From a checkpoint of a small multi-label audio tagger.
Model: log mel input, layers 16.
Training: 3800 steps, batches of 48.
Data: trained on synthesized solo parts of chorales (CocoChorales), 4.7 epochs.
Rows from block 11 of a small multi-label audio tagger, named by matrix and row number. Rows with one number belong to one neuron. Each number is 50 + 10 x the weight over its row's rms, rounded and kept within 0 to 99. All counts start at 0.
After each neuron's rows are labels from the 100 clips, of 14976, where the neuron reaches its highest value: "lies over" is the class under the peak. Only what is clearly more common there than usual is listed. The data: synthesized solo parts of chorales (CocoChorales). In brackets: how many of the 100.
# fc1: first MLP up (model.blocks.11.ff1.fc1.weight, 512x128), inputs 0-127
# fc2: first MLP down (model.blocks.11.ff1.fc2.weight, 128x512, transposed), outputs 0-127

fc1.162:41 44 55 43 54 48 48 59 52 28 55 48 61 46 47 43 47 46 69 51 46 57 51 27 49 66 40 55 58 46 47 60 49 58 40 28 53 43 31 52 52 71 47 39 44 54 52 49 61 51 53 32 47 49 47 57 56 45 51 69 77 43 54 68 63 48 56 47 62 47 66 56 40 63 52 50 51 40 65 69 43 53 75 42 49 55 52 60 64 43 41 46 58 50 72 55 62 58 44 42 55 51 50 53 57 36 35 66 57 62 50 51 43 58 55 41 36 42 41 24 34 41 53 55 40 62 46 53
fc2.162:57 54 61 52 40 63 38 39 51 45 41 62 55 41 48 55 66 46 40 38 42 34 47 52 53 55 43 62 57 62 56 42 34 52 35 57 52 52 57 46 39 64 47 45 42 50 48 46 50 46 59 50 29 51 52 54 53 44 51 36 53 51 39 57 52 51 38 47 34 52 47 51 54 53 25 45 42 25 57 50 48 52 35 44 54 52 41 37 64 48 38 56 39 60 13 42 49 57 64 40 45 34 67 64 39 42 49 57 66 68 28 43 50 44 40 49 57 60 69 63 53 43 49 62 50 55 27 50
lies over: B3 (96)

fc1.142:38 57 61 47 32 46 53 42 45 74 48 45 31 55 61 36 41 43 41 42 42 27 64 56 50 61 48 62 40 38 45 26 51 36 60 63 43 55 32 58 41 52 51 39 36 48 54 45 39 43 54 58 50 65 39 51 46 47 50 40 52 38 42 58 46 65 48 40 43 45 62 52 36 53 66 64 38 71 39 58 64 53 49 36 50 58 35 57 51 56 47 49 56 58 41 48 74 69 54 30 42 39 45 45 60 42 45 49 50 45 35 52 48 58 38 40 50 50 54 38 42 55 55 62 43 59 32 49
fc2.142:55 51 49 34 43 49 68 48 47 32 40 55 58 64 51 58 55 34 52 59 48 67 31 50 55 44 64 51 51 47 40 65 54 54 53 66 57 60 43 57 36 42 46 16 64 47 65 51 61 43 41 38 54 22 40 33 54 56 54 55 53 51 27 37 46 59 36 50 47 42 48 41 50 40 53 53 48 59 43 58 49 47 52 58 57 59 48 54 32 55 38 61 41 46 53 42 49 49 48 35 64 35 55 49 57 42 46 61 61 53 55 65 42 55 42 62 49 46 53 36 59 41 37 35 44 37 66 32
lies over: D#5 (100)

fc1.483:34 29 59 49 51 42 44 48 42 61 54 56 46 47 56 52 53 39 60 61 53 34 61 53 46 47 43 53 52 41 67 45 54 57 57 60 49 37 60 37 44 42 56 38 76 50 50 57 34 43 49 48 31 51 47 45 59 42 50 69 41 53 58 46 39 31 24 37 41 50 47 30 47 43 44 55 35 67 43 72 51 56 32 41 59 69 39 61 63 62 59 55 48 29 46 53 76 49 43 44 58 54 42 61 59 52 60 53 49 58 52 60 53 45 66 44 52 45 41 36 55 47 48 47 55 39 58 55
fc2.483:43 46 44 56 39 39 46 52 41 63 51 50 47 50 42 47 45 58 46 49 37 61 53 68 42 54 56 65 41 52 40 59 63 40 36 44 26 58 44 54 52 52 46 44 44 45 52 50 59 69 57 59 58 49 60 54 38 61 61 49 44 44 52 41 47 67 43 53 54 34 62 53 40 43 67 41 65 49 51 47 42 70 57 49 43 50 45 30 60 43 52 54 47 65 56 41 60 29 40 29 40 58 60 51 43 52 48 40 52 36 50 46 45 50 23 27 35 43 59 48 71 58 72 41 68 37 54 38
lies over: A#5 (100)

fc1.388:68 47 50 55 53 70 43 48 38 63 53 52 61 51 40 41 60 44 61 55 56 57 59 54 59 48 51 44 42 37 45 40 53 36 41 65 52 38 59 38 52 52 66 68 32 52 61 69 43 40 52 47 48 56 42 41 63 49 49 62 66 65 63 51 40 51 53 75 40 50 62 61 42 34 56 51 41 35 60 41 69 39 59 54 49 57 45 42 36 62 45 62 20 44 54 45 46 43 47 53 40 49 50 48 48 49 40 72 57 48 59 42 44 70 52 46 32 52 45 40 39 45 43 39 58 58 33 46
fc2.388:27 52 50 36 57 52 64 54 67 45 59 53 65 57 64 44 46 57 46 51 37 39 52 42 56 51 57 66 56 50 57 57 51 64 61 57 50 46 47 67 47 53 47 36 46 61 45 34 44 46 49 42 63 35 59 72 34 62 64 39 47 34 64 53 64 52 35 45 63 56 63 49 56 60 42 40 58 60 51 46 52 59 52 43 50 60 49 60 64 58 33 46 64 51 38 45 38 58 39 54 57 54 56 46 32 44 69 27 52 58 48 61 50 31 66 60 65 52 44 60 53 62 63 59 53 35 45 66
lies over: A4 (98)

fc1.264:58 53 61 77 41 47 46 57 38 46 52 54 51 28 37 45 51 42 61 64 64 48 36 39 63 49 47 59 55 34 49 42 43 56 44 38 33 50 54 60 41 46 48 50 46 60 46 40 56 37 60 43 56 64 55 57 56 52 62 56 62 49 33 74 64 41 59 49 42 54 54 54 41 37 38 57 41 46 63 52 57 40 35 59 69 57 51 34 33 46 73 41 56 53 53 43 59 43 37 66 56 50 66 56 58 41 63 35 53 35 39 54 48 61 40 33 55 63 53 45 61 40 59 54 46 40 34 55
fc2.264:50 43 61 34 65 61 70 36 50 48 51 46 54 65 48 55 43 54 60 40 42 52 59 49 39 47 40 52 37 80 52 58 62 40 60 47 46 54 42 48 37 57 48 41 59 36 36 67 48 58 58 43 59 42 49 47 59 40 43 46 47 49 52 30 53 43 22 48 41 70 58 35 46 48 44 51 58 53 38 50 57 51 38 44 43 38 44 49 48 37 43 76 60 46 44 50 49 51 75 45 49 58 47 46 44 54 41 77 58 56 46 42 55 37 66 65 62 56 30 48 43 51 39 63 47 51 52 50
lies over: F#5 (67)

fc1.84:49 53 61 46 36 59 41 58 54 55 50 77 53 53 56 58 38 37 41 59 56 57 46 49 51 36 47 50 63 65 47 45 45 53 68 62 46 63 51 46 37 61 50 47 51 69 63 33 50 30 44 36 43 42 56 60 65 63 46 64 28 54 51 65 57 51 49 55 58 48 53 46 56 40 58 59 39 64 48 45 34 53 36 60 61 34 44 43 45 48 53 62 61 57 47 35 34 60 67 48 61 53 55 63 61 56 58 39 49 36 71 33 43 49 55 44 33 63 40 49 45 49 51 60 62 64 63 44
fc2.84:65 50 44 36 68 38 47 46 43 48 58 31 41 50 37 40 37 60 49 50 46 55 47 46 56 70 61 57 51 35 55 35 46 32 51 52 44 53 59 54 55 48 51 43 48 37 45 56 54 54 58 57 61 48 41 49 45 52 43 42 67 52 45 34 39 46 72 40 49 63 23 49 44 54 50 36 73 35 26 49 48 52 63 37 45 51 42 55 46 52 55 26 52 34 58 66 57 53 45 47 42 48 48 54 45 50 33 43 55 66 41 60 44 44 37 33 47 26 49 51 57 46 54 53 47 39 29 64
lies over: G#3 (100)

fc1.453:51 58 53 44 61 39 42 67 43 50 52 42 40 52 31 49 41 26 41 54 59 32 46 58 51 52 32 54 46 41 54 70 58 56 53 58 47 38 62 53 49 60 66 52 48 37 45 40 55 45 67 46 56 59 46 58 55 49 55 62 47 55 56 57 53 42 53 47 49 53 35 33 41 23 42 70 49 41 46 47 42 33 59 38 38 59 45 40 44 59 58 40 33 42 40 41 56 55 62 53 52 38 40 46 71 55 67 35 64 54 35 34 47 46 50 50 61 30 56 53 44 59 68 42 39 64 60 54
fc2.453:47 43 57 52 41 55 48 35 53 36 61 58 56 38 57 54 57 56 57 38 55 64 58 40 51 51 71 51 37 49 43 46 34 49 54 62 55 53 43 48 51 62 34 45 54 57 63 55 38 45 49 43 47 27 43 37 52 46 58 42 43 53 43 52 36 63 39 59 46 61 51 65 56 68 48 38 37 57 50 36 62 64 35 61 57 46 79 44 51 40 39 40 62 55 62 45 54 52 37 46 42 44 65 49 30 37 31 72 43 33 58 49 60 41 49 41 48 59 32 54 50 38 41 57 46 43 31 49
lies over: G#3 (96)

fc1.161:52 51 46 43 29 50 31 65 60 65 52 39 68 48 59 42 55 49 56 42 55 42 56 44 30 31 50 40 51 47 48 44 58 57 52 49 45 57 63 52 47 68 44 41 45 49 47 68 32 46 71 41 56 53 57 49 38 62 62 41 67 48 47 60 45 27 39 53 44 54 35 44 55 50 57 52 49 55 54 44 52 39 66 66 49 54 39 48 53 63 37 61 69 42 42 51 56 57 41 53 46 70 50 56 66 42 67 39 45 42 45 40 42 72 53 47 46 57 64 48 36 52 39 61 73 45 58 62
fc2.161:59 35 56 54 53 63 46 58 51 55 46 54 44 66 57 56 39 57 64 61 45 55 55 50 55 72 38 62 50 45 51 44 43 35 35 58 67 59 63 48 41 38 49 40 36 44 61 45 56 63 51 51 52 52 52 71 50 48 48 52 47 44 56 70 68 55 44 58 61 43 57 39 50 38 52 54 75 36 43 41 28 53 44 47 51 44 59 61 29 34 52 39 43 60 64 50 32 55 52 61 51 44 56 53 33 42 54 53 57 51 59 53 61 50 22 42 46 32 38 51 56 36 42 33 38 63 53 58
lies over: E5 (100)

fc1.267:51 52 30 66 47 53 58 44 52 48 47 67 45 50 24 65 63 53 53 55 43 60 45 39 46 56 64 56 52 64 33 54 43 42 42 59 48 48 45 48 55 41 44 51 38 56 53 36 71 49 40 50 49 48 55 53 63 45 42 51 51 49 61 49 47 58 59 48 57 60 38 44 48 63 45 54 52 43 46 60 41 45 53 31 72 45 58 33 44 38 42 57 38 71 50 69 64 47 53 46 45 37 43 61 36 68 45 66 44 46 58 36 42 48 42 30 51 30 38 38 42 45 77 39 59 58 63 57
fc2.267:47 50 48 49 50 31 43 52 50 30 44 56 37 38 47 50 63 63 62 68 29 41 65 60 62 45 32 56 44 32 52 44 44 37 46 42 59 69 44 50 59 45 59 48 43 44 55 67 41 56 40 49 41 61 32 50 32 62 59 41 52 41 33 36 56 44 39 44 56 45 32 43 58 52 57 47 41 46 44 57 39 42 50 48 56 59 38 64 45 49 35 42 51 50 39 31 36 52 59 37 39 37 48 23 26 52 56 61 49 49 34 39 58 53 44 45 61 48 58 48 38 49 45 45 51 48 42 54
lies over: F#5 (99)

fc1.360:47 37 61 60 59 51 49 29 42 67 47 50 29 60 37 51 29 57 52 38 38 66 42 31 33 58 64 48 38 40 42 37 53 55 66 58 36 31 58 61 58 46 46 35 64 39 57 56 50 49 53 46 61 74 44 53 62 43 50 61 55 73 48 49 59 62 52 51 53 40 50 55 36 47 36 58 48 52 56 46 60 63 30 27 46 66 46 55 38 48 51 37 52 48 60 59 37 64 56 62 40 48 49 35 47 51 42 56 55 45 47 46 38 40 47 59 56 46 49 51 53 56 52 64 35 47 42 57
fc2.360:42 43 54 52 26 55 50 56 53 42 48 69 55 44 48 41 52 50 51 61 60 43 52 49 54 59 52 44 61 35 55 54 61 48 51 63 65 56 50 47 49 82 55 56 34 60 76 32 54 30 41 56 26 63 45 54 38 44 48 59 58 59 35 52 53 63 43 53 55 60 52 46 60 59 72 50 49 56 44 33 56 49 55 71 61 46 61 50 41 41 38 54 38 47 25 53 48 41 37 41 53 50 47 51 58 52 54 65 68 60 59 33 53 59 52 62 40 56 48 42 57 40 50 53 44 51 41 32
lies over: G#3 (100)

fc1.317:59 50 37 67 38 48 42 54 44 61 57 41 55 62 41 39 39 48 50 40 48 41 50 36 35 67 40 59 75 65 49 56 29 62 39 46 64 41 34 44 57 46 44 42 61 71 38 57 50 42 38 62 47 46 51 34 52 56 60 48 30 59 58 49 51 36 42 56 49 51 67 43 37 41 28 56 28 55 61 51 42 56 47 53 39 49 62 33 56 59 58 44 57 43 58 58 55 51 45 41 51 29 37 71 43 60 50 39 56 43 61 45 53 51 52 55 42 56 38 51 53 58 59 54 66 43 43 60
fc2.317:36 44 52 42 36 48 73 57 54 60 36 52 45 56 50 55 55 49 58 52 46 47 62 49 49 69 58 54 47 40 55 58 54 37 53 51 39 41 61 60 54 63 61 39 40 62 40 49 39 39 38 49 53 38 40 42 48 47 56 43 50 41 51 78 53 44 51 45 54 43 41 64 65 43 56 57 60 70 26 37 47 34 62 53 46 55 44 72 33 47 48 61 53 48 46 69 45 47 27 34 55 58 63 55 38 59 60 36 43 48 51 50 59 54 51 50 35 50 46 52 56 66 42 48 83 52 59 48
lies over: A4 (84)

fc1.64:43 47 56 48 36 47 51 48 60 44 58 47 48 47 43 50 48 45 50 44 38 37 51 70 35 40 57 66 55 53 51 39 60 29 54 51 38 66 65 48 45 36 42 38 49 47 45 62 63 60 55 70 35 41 57 32 42 55 62 47 44 38 51 55 62 55 38 65 48 35 74 35 42 57 44 53 35 45 45 54 46 34 43 40 43 40 46 38 65 35 54 58 52 37 53 49 62 37 32 69 42 53 40 35 39 57 44 37 41 47 43 64 63 37 59 53 44 63 68 37 49 57 64 51 59 49 43 49
fc2.64:38 26 62 49 42 50 41 58 53 51 43 49 45 48 69 64 34 60 54 53 28 39 54 40 55 49 47 43 39 49 55 68 53 73 42 53 36 44 43 52 43 54 55 64 66 61 56 52 41 45 50 46 61 48 68 60 58 69 36 48 51 42 68 57 36 36 51 44 45 62 41 55 37 44 25 32 39 54 51 62 45 58 42 48 45 47 56 57 59 50 66 48 41 40 44 44 60 47 44 36 33 37 62 63 50 35 46 47 65 53 54 41 34 53 33 41 60 47 45 50 50 41 44 66 47 43 59 49
lies over: A#5 (100)

fc1.57:53 58 45 48 51 53 54 63 50 50 61 37 60 61 47 58 54 48 37 60 43 50 66 46 26 62 48 54 41 49 70 47 44 51 46 44 26 48 63 47 43 48 47 27 33 34 56 42 53 55 39 61 53 49 74 39 58 34 52 41 49 64 45 27 50 66 47 65 67 42 50 46 51 71 52 46 50 67 59 64 58 28 58 37 48 47 43 38 54 52 62 59 47 54 55 52 46 58 43 47 52 44 35 37 62 49 33 41 53 43 61 50 48 57 41 61 52 52 27 48 59 42 59 49 49 63 38 46
fc2.57:45 43 50 52 64 52 69 57 55 62 45 54 48 52 40 43 31 36 57 46 45 49 36 48 66 31 47 59 57 46 45 58 44 54 48 55 57 34 66 44 57 60 36 70 57 73 47 48 50 39 40 46 37 58 35 61 35 53 31 38 40 49 49 64 59 33 59 51 40 65 62 50 38 36 60 66 34 50 56 34 53 57 41 63 37 57 44 49 61 50 39 49 54 46 55 39 58 45 41 46 44 54 60 46 50 64 55 56 67 54 58 57 63 75 51 41 44 46 38 67 64 61 41 47 52 35 52 45
lies over: D#5 (54); A4 (44)

fc1.457:63 26 54 57 50 50 53 44 53 46 48 21 32 71 61 49 39 37 27 45 54 49 68 43 53 30 44 55 29 48 62 52 64 36 35 48 44 63 50 50 66 49 68 61 56 56 70 62 33 59 50 43 61 57 39 39 53 54 33 42 56 55 45 52 53 42 50 47 59 54 47 59 61 55 58 63 48 56 47 43 51 51 34 43 57 54 59 41 39 51 49 35 52 47 53 46 46 39 55 62 44 35 52 48 52 66 50 47 63 57 59 58 61 46 61 40 43 58 59 33 54 59 51 61 65 38 38 55
fc2.457:54 54 45 37 38 37 42 52 44 39 50 57 32 32 41 51 65 50 68 49 59 56 40 52 51 59 34 44 60 61 68 42 56 60 65 55 44 39 55 40 28 58 48 55 39 54 41 55 57 40 47 60 57 44 60 48 47 53 63 59 53 60 61 57 33 52 53 35 44 54 67 53 66 32 34 50 49 43 41 52 59 60 54 43 54 31 51 38 53 38 73 47 62 58 31 47 51 38 49 53 51 51 26 53 50 56 59 44 55 49 44 30 50 56 41 40 67 62 25 58 47 56 43 41 38 42 56 48
lies over: G#3 (100)

fc1.511:53 47 45 56 38 42 38 62 50 53 59 64 51 45 50 42 44 36 30 29 61 44 59 43 51 44 46 55 54 64 67 48 53 54 55 61 58 38 59 55 59 38 41 49 62 60 56 43 56 31 51 41 39 67 39 42 43 46 39 44 35 42 36 54 57 55 43 45 67 42 45 49 42 54 48 49 32 60 41 36 55 75 60 52 46 56 40 44 57 41 47 37 50 57 44 37 45 46 59 34 47 37 49 27 62 66 70 33 42 52 57 38 64 52 61 43 61 47 46 52 64 57 56 64 61 67 67 56
fc2.511:48 48 43 47 46 48 48 42 44 40 44 49 49 51 34 64 42 57 60 44 55 55 57 50 42 68 65 47 46 39 59 51 42 50 64 52 62 60 56 48 49 53 56 42 30 47 68 55 54 75 47 47 45 25 55 73 47 55 53 53 52 75 59 62 45 39 60 38 56 45 51 50 58 50 42 57 47 50 49 54 54 79 33 62 76 48 54 56 29 56 56 47 51 48 56 52 55 36 36 55 49 47 40 40 42 57 41 54 43 43 67 60 48 63 52 61 36 51 53 75 39 44 48 38 43 38 38 32
lies over: G#3 (99)

fc1.381:43 43 63 60 46 62 51 42 35 62 54 61 28 40 35 30 51 51 41 38 53 44 29 69 48 58 61 41 50 55 53 32 40 56 54 35 45 60 49 57 49 58 46 41 51 42 64 61 45 44 47 64 40 65 47 28 52 29 44 55 51 50 54 52 47 39 40 62 68 35 58 53 44 64 44 36 32 71 51 67 44 46 64 50 36 55 50 58 35 57 38 41 56 52 58 43 38 48 37 43 43 39 51 50 54 35 34 51 52 62 51 31 33 49 46 55 52 56 52 46 61 47 61 44 51 46 62 48
fc2.381:41 36 50 56 51 31 48 49 51 37 45 55 57 51 57 58 35 46 34 68 52 50 38 30 42 39 47 30 53 34 28 43 55 66 49 56 43 41 36 55 46 63 51 43 61 60 63 30 58 40 47 41 46 45 41 57 50 72 60 56 48 54 40 50 37 70 58 64 39 67 49 52 55 49 46 54 57 43 42 49 52 47 46 33 35 49 49 53 44 38 44 50 50 17 55 42 65 64 38 55 59 68 40 47 43 56 51 47 56 53 61 46 43 48 52 49 33 35 54 49 56 30 43 51 61 49 61 53
lies over: D#5 (60); F4 (36)

fc1.50:53 39 46 73 49 42 48 43 45 69 44 33 50 39 60 41 55 58 56 54 49 45 46 39 74 54 59 37 49 47 68 57 55 65 24 40 49 41 39 57 40 37 61 61 55 62 48 60 50 41 58 49 54 58 39 33 60 56 42 53 56 45 38 60 41 35 49 55 50 51 56 67 56 40 58 53 45 43 54 46 62 59 48 66 63 49 55 57 40 45 54 54 53 55 60 38 59 72 38 36 53 62 38 35 52 43 33 53 66 70 34 47 37 59 47 46 58 67 45 58 50 40 64 60 67 52 52 55
fc2.50:57 71 55 38 48 39 55 56 68 49 60 34 50 45 34 60 59 46 49 40 52 47 60 65 63 58 53 40 48 71 46 67 52 42 32 49 40 50 70 44 39 56 62 48 41 50 58 50 45 72 48 45 37 57 58 50 59 38 44 52 53 43 61 36 59 45 42 24 46 68 47 45 44 54 41 48 37 51 47 46 69 76 37 45 42 54 48 46 56 61 53 57 51 80 48 52 53 49 68 66 33 43 55 51 67 60 56 48 39 46 56 53 45 40 53 43 37 39 60 42 42 50 43 52 49 42 52 51
lies over: B3 (100)

fc1.461:65 39 19 69 55 35 52 33 48 52 46 53 43 45 65 45 44 53 52 59 53 38 32 69 46 52 42 62 47 62 49 58 40 47 50 56 46 51 38 68 41 60 56 63 62 51 47 35 26 37 54 35 65 48 62 38 59 44 69 51 56 45 49 41 47 40 54 49 45 60 43 46 47 50 45 67 42 33 57 55 42 64 38 64 55 64 58 37 44 37 50 55 49 42 42 48 48 40 32 56 56 55 53 58 46 53 68 56 58 41 56 50 57 44 58 21 42 52 32 44 59 51 60 52 49 40 44 51
fc2.461:46 33 74 33 48 59 51 51 31 62 61 61 51 37 38 58 51 43 49 50 48 58 54 54 43 49 55 44 42 47 63 55 71 41 54 40 48 66 53 52 69 38 51 36 46 58 51 74 61 55 64 55 42 44 49 70 50 50 52 49 51 44 63 60 48 59 35 41 69 52 61 61 44 52 62 63 61 59 55 46 59 50 60 38 56 34 54 49 59 67 55 66 60 66 68 47 52 53 52 42 58 51 62 45 59 42 35 59 46 53 56 32 53 45 53 59 55 56 53 54 59 72 31 42 43 33 62 36
lies over: F#5 (60)

fc1.485:38 36 52 42 51 55 41 43 63 66 69 52 50 39 55 35 51 59 41 41 55 62 45 43 43 52 43 65 53 35 50 50 57 52 48 46 32 52 47 53 53 33 57 54 59 49 65 36 47 31 51 59 56 57 56 46 45 40 60 47 52 34 35 53 41 42 38 55 33 37 50 45 45 53 53 40 54 45 62 61 43 41 55 52 36 53 50 33 53 52 53 53 40 48 65 50 38 35 60 38 35 33 39 41 37 50 20 46 47 63 71 41 50 60 41 34 31 48 50 59 65 37 49 68 61 36 58 40
fc2.485:53 65 42 43 49 45 61 52 39 59 43 63 42 57 32 70 55 47 59 60 52 46 62 62 48 48 44 47 48 36 49 52 51 45 47 43 59 63 61 47 36 39 46 42 58 45 51 52 47 78 43 43 45 66 46 29 46 66 45 62 29 42 50 55 42 43 59 61 53 65 51 46 62 45 52 58 49 72 44 52 53 48 35 39 55 30 52 39 41 50 62 43 51 38 52 45 69 79 45 61 53 47 75 58 47 53 58 59 54 41 48 50 29 60 49 46 50 47 55 47 54 63 62 35 46 63 61 70
lies over: A#5 (100)

fc1.221:37 49 44 47 35 63 33 38 43 47 39 47 28 60 41 63 49 48 47 36 37 33 64 43 41 60 65 58 42 44 46 59 57 35 49 57 31 42 60 47 46 38 44 54 61 46 53 56 36 58 64 64 66 35 49 62 48 35 61 44 50 41 45 48 59 59 58 64 44 52 43 36 39 63 51 51 38 57 41 54 54 64 48 50 54 46 59 54 64 29 69 59 55 45 50 32 51 53 56 47 46 37 36 70 62 52 29 37 57 55 68 57 32 56 51 58 42 51 49 57 58 39 63 47 39 50 54 55
fc2.221:40 57 63 44 65 58 46 56 64 39 64 39 64 53 54 76 24 56 36 51 37 61 53 33 45 46 53 43 54 67 51 68 51 46 58 50 60 51 46 51 53 74 63 44 47 46 56 37 58 46 33 38 48 50 48 34 42 58 53 52 42 34 59 52 44 48 33 41 52 52 71 57 51 35 50 51 53 47 36 68 54 53 47 40 44 56 55 51 50 69 54 46 57 37 44 55 52 43 40 39 54 40 64 50 39 45 49 54 45 46 32 35 55 44 59 29 45 61 48 27 53 60 67 60 57 44 57 44
lies over: A#5 (100)

fc1.178:32 64 35 43 54 43 40 42 59 53 53 59 38 58 61 66 55 50 58 43 64 43 55 47 43 44 33 43 33 48 61 66 61 53 45 56 26 48 54 55 44 55 40 61 51 46 54 56 49 55 57 39 66 41 74 51 48 42 68 49 48 51 31 56 51 50 45 44 49 51 42 27 48 57 69 57 36 59 47 62 53 28 47 52 51 61 48 49 62 45 39 33 60 55 43 64 46 41 62 16 58 38 62 57 49 56 60 47 48 36 36 46 48 64 45 54 59 45 47 53 66 58 42 59 55 41 53 53
fc2.178:72 36 58 50 49 61 60 51 41 53 49 53 54 38 38 47 50 25 49 38 53 52 47 51 53 52 50 58 68 47 48 27 39 38 40 41 57 57 54 54 53 44 62 44 60 54 62 37 40 45 37 63 76 48 27 41 47 51 49 49 58 47 55 58 56 53 40 60 57 53 63 59 58 45 52 53 64 38 42 65 50 67 54 50 42 35 66 68 34 72 56 65 29 48 63 51 62 54 41 53 60 58 49 46 31 39 38 47 49 57 41 39 45 43 45 45 36 54 48 37 37 45 62 56 36 53 50 39
lies over: F#5 (78)

fc1.407:63 59 28 53 36 51 60 55 65 47 52 68 68 40 41 54 49 54 48 47 64 49 45 48 43 40 57 47 32 36 51 69 49 45 45 61 55 56 57 65 57 43 64 55 65 47 67 45 39 40 51 17 48 58 52 40 45 39 59 63 37 44 44 51 35 49 29 55 47 60 46 61 57 58 35 61 40 50 59 49 48 56 29 42 35 59 47 38 48 42 41 65 35 32 52 48 42 50 61 40 48 43 58 60 32 47 40 66 43 59 56 64 34 53 55 46 49 58 57 54 51 46 52 45 56 43 36 53
fc2.407:58 48 56 51 50 40 43 55 26 37 53 28 50 52 43 61 55 47 56 38 34 32 58 66 56 50 43 56 52 35 53 49 38 58 60 41 52 49 49 48 63 60 61 62 61 47 55 46 49 42 35 64 39 54 56 62 46 54 64 39 52 46 73 46 36 38 77 52 74 54 46 47 43 56 70 45 56 51 41 60 45 50 58 45 61 47 48 59 36 73 47 37 50 46 47 65 46 59 51 34 57 39 46 40 39 47 59 38 54 47 48 40 58 36 44 51 41 57 60 28 36 41 65 46 50 44 66 56
lies over: F#5 (99)

fc1.99:36 17 55 49 43 57 52 58 37 46 22 38 67 61 33 46 40 54 49 53 38 37 38 52 50 51 52 67 45 62 55 38 47 43 46 51 54 41 47 51 56 56 51 53 55 53 48 30 44 56 60 41 64 61 43 36 54 56 51 64 62 53 50 47 55 56 28 50 61 38 48 40 49 55 48 54 40 55 53 62 50 55 52 44 55 66 48 41 51 74 59 63 38 41 53 39 52 42 29 66 37 52 43 56 32 38 42 44 57 49 31 48 27 44 46 47 48 49 54 30 60 60 58 58 51 64 55 54
fc2.99:48 56 55 56 50 30 45 43 54 69 69 33 42 37 58 44 60 37 44 58 46 41 37 54 45 59 60 44 66 39 55 59 34 50 52 63 28 63 58 51 25 53 52 36 41 59 44 48 37 30 34 64 40 51 36 53 49 45 60 36 52 32 41 59 38 44 68 47 59 58 58 56 33 35 43 46 55 57 51 49 61 55 34 53 48 55 53 38 54 45 42 49 40 59 55 57 59 52 45 42 31 52 53 58 56 58 48 50 40 53 61 32 51 43 45 60 56 50 38 74 43 40 41 54 39 41 55 64
lies over: A#5 (100)

fc1.110:40 35 42 69 56 25 44 52 37 48 63 64 46 57 53 39 60 36 61 44 29 50 55 69 62 57 41 60 54 54 41 59 44 51 59 45 35 56 47 42 52 60 33 72 60 62 43 54 38 54 54 46 58 45 40 47 53 45 53 55 44 48 51 39 47 39 49 58 44 59 50 64 53 52 40 36 30 49 69 50 39 45 50 43 49 48 63 57 44 55 35 54 61 61 45 40 57 43 49 41 35 52 41 59 26 52 56 49 58 56 49 43 28 39 40 46 51 40 69 49 42 52 74 61 52 61 38 36
fc2.110:49 50 61 52 31 61 47 48 29 51 48 50 50 23 47 51 48 63 58 51 73 73 57 31 44 42 50 60 57 59 58 64 49 52 44 52 65 55 58 63 35 57 58 38 46 43 49 67 53 34 42 47 60 50 61 61 59 58 47 61 43 36 42 56 48 58 59 59 44 51 59 43 41 71 49 57 54 54 46 55 72 34 51 47 57 59 29 35 36 34 40 58 50 39 45 62 68 50 60 56 60 55 42 41 54 60 46 54 46 50 46 42 42 49 33 71 57 55 45 66 47 49 49 54 58 39 59 62
lies over: F#5 (96)

fc1.43:48 59 42 62 30 42 55 41 34 35 45 43 52 50 49 52 50 47 70 33 42 55 54 40 43 36 47 53 39 59 29 57 29 51 43 54 43 49 35 56 47 57 53 44 59 45 45 46 50 40 56 38 46 57 70 42 55 51 37 63 45 46 59 51 61 38 45 64 52 68 46 49 57 60 58 66 37 65 55 67 46 44 44 32 44 48 37 52 53 47 59 47 71 51 43 64 50 59 48 46 58 43 68 36 38 59 63 68 72 59 32 43 46 58 46 50 48 61 48 46 70 37 67 60 42 46 45 50
fc2.43:54 48 61 66 40 60 64 52 34 41 43 62 57 41 55 61 53 20 53 48 31 40 37 36 59 38 41 41 53 65 43 43 51 32 40 65 53 68 38 66 59 34 56 69 49 53 50 35 32 39 60 45 62 58 64 60 55 43 49 45 57 38 53 57 54 53 52 69 31 47 43 64 32 46 36 63 49 57 37 73 49 47 58 42 46 58 45 40 39 41 46 59 57 59 58 56 48 56 47 54 65 45 42 49 55 59 53 59 40 37 38 38 51 58 49 39 46 50 53 53 54 53 59 60 48 50 55 42
lies over: F#5 (100)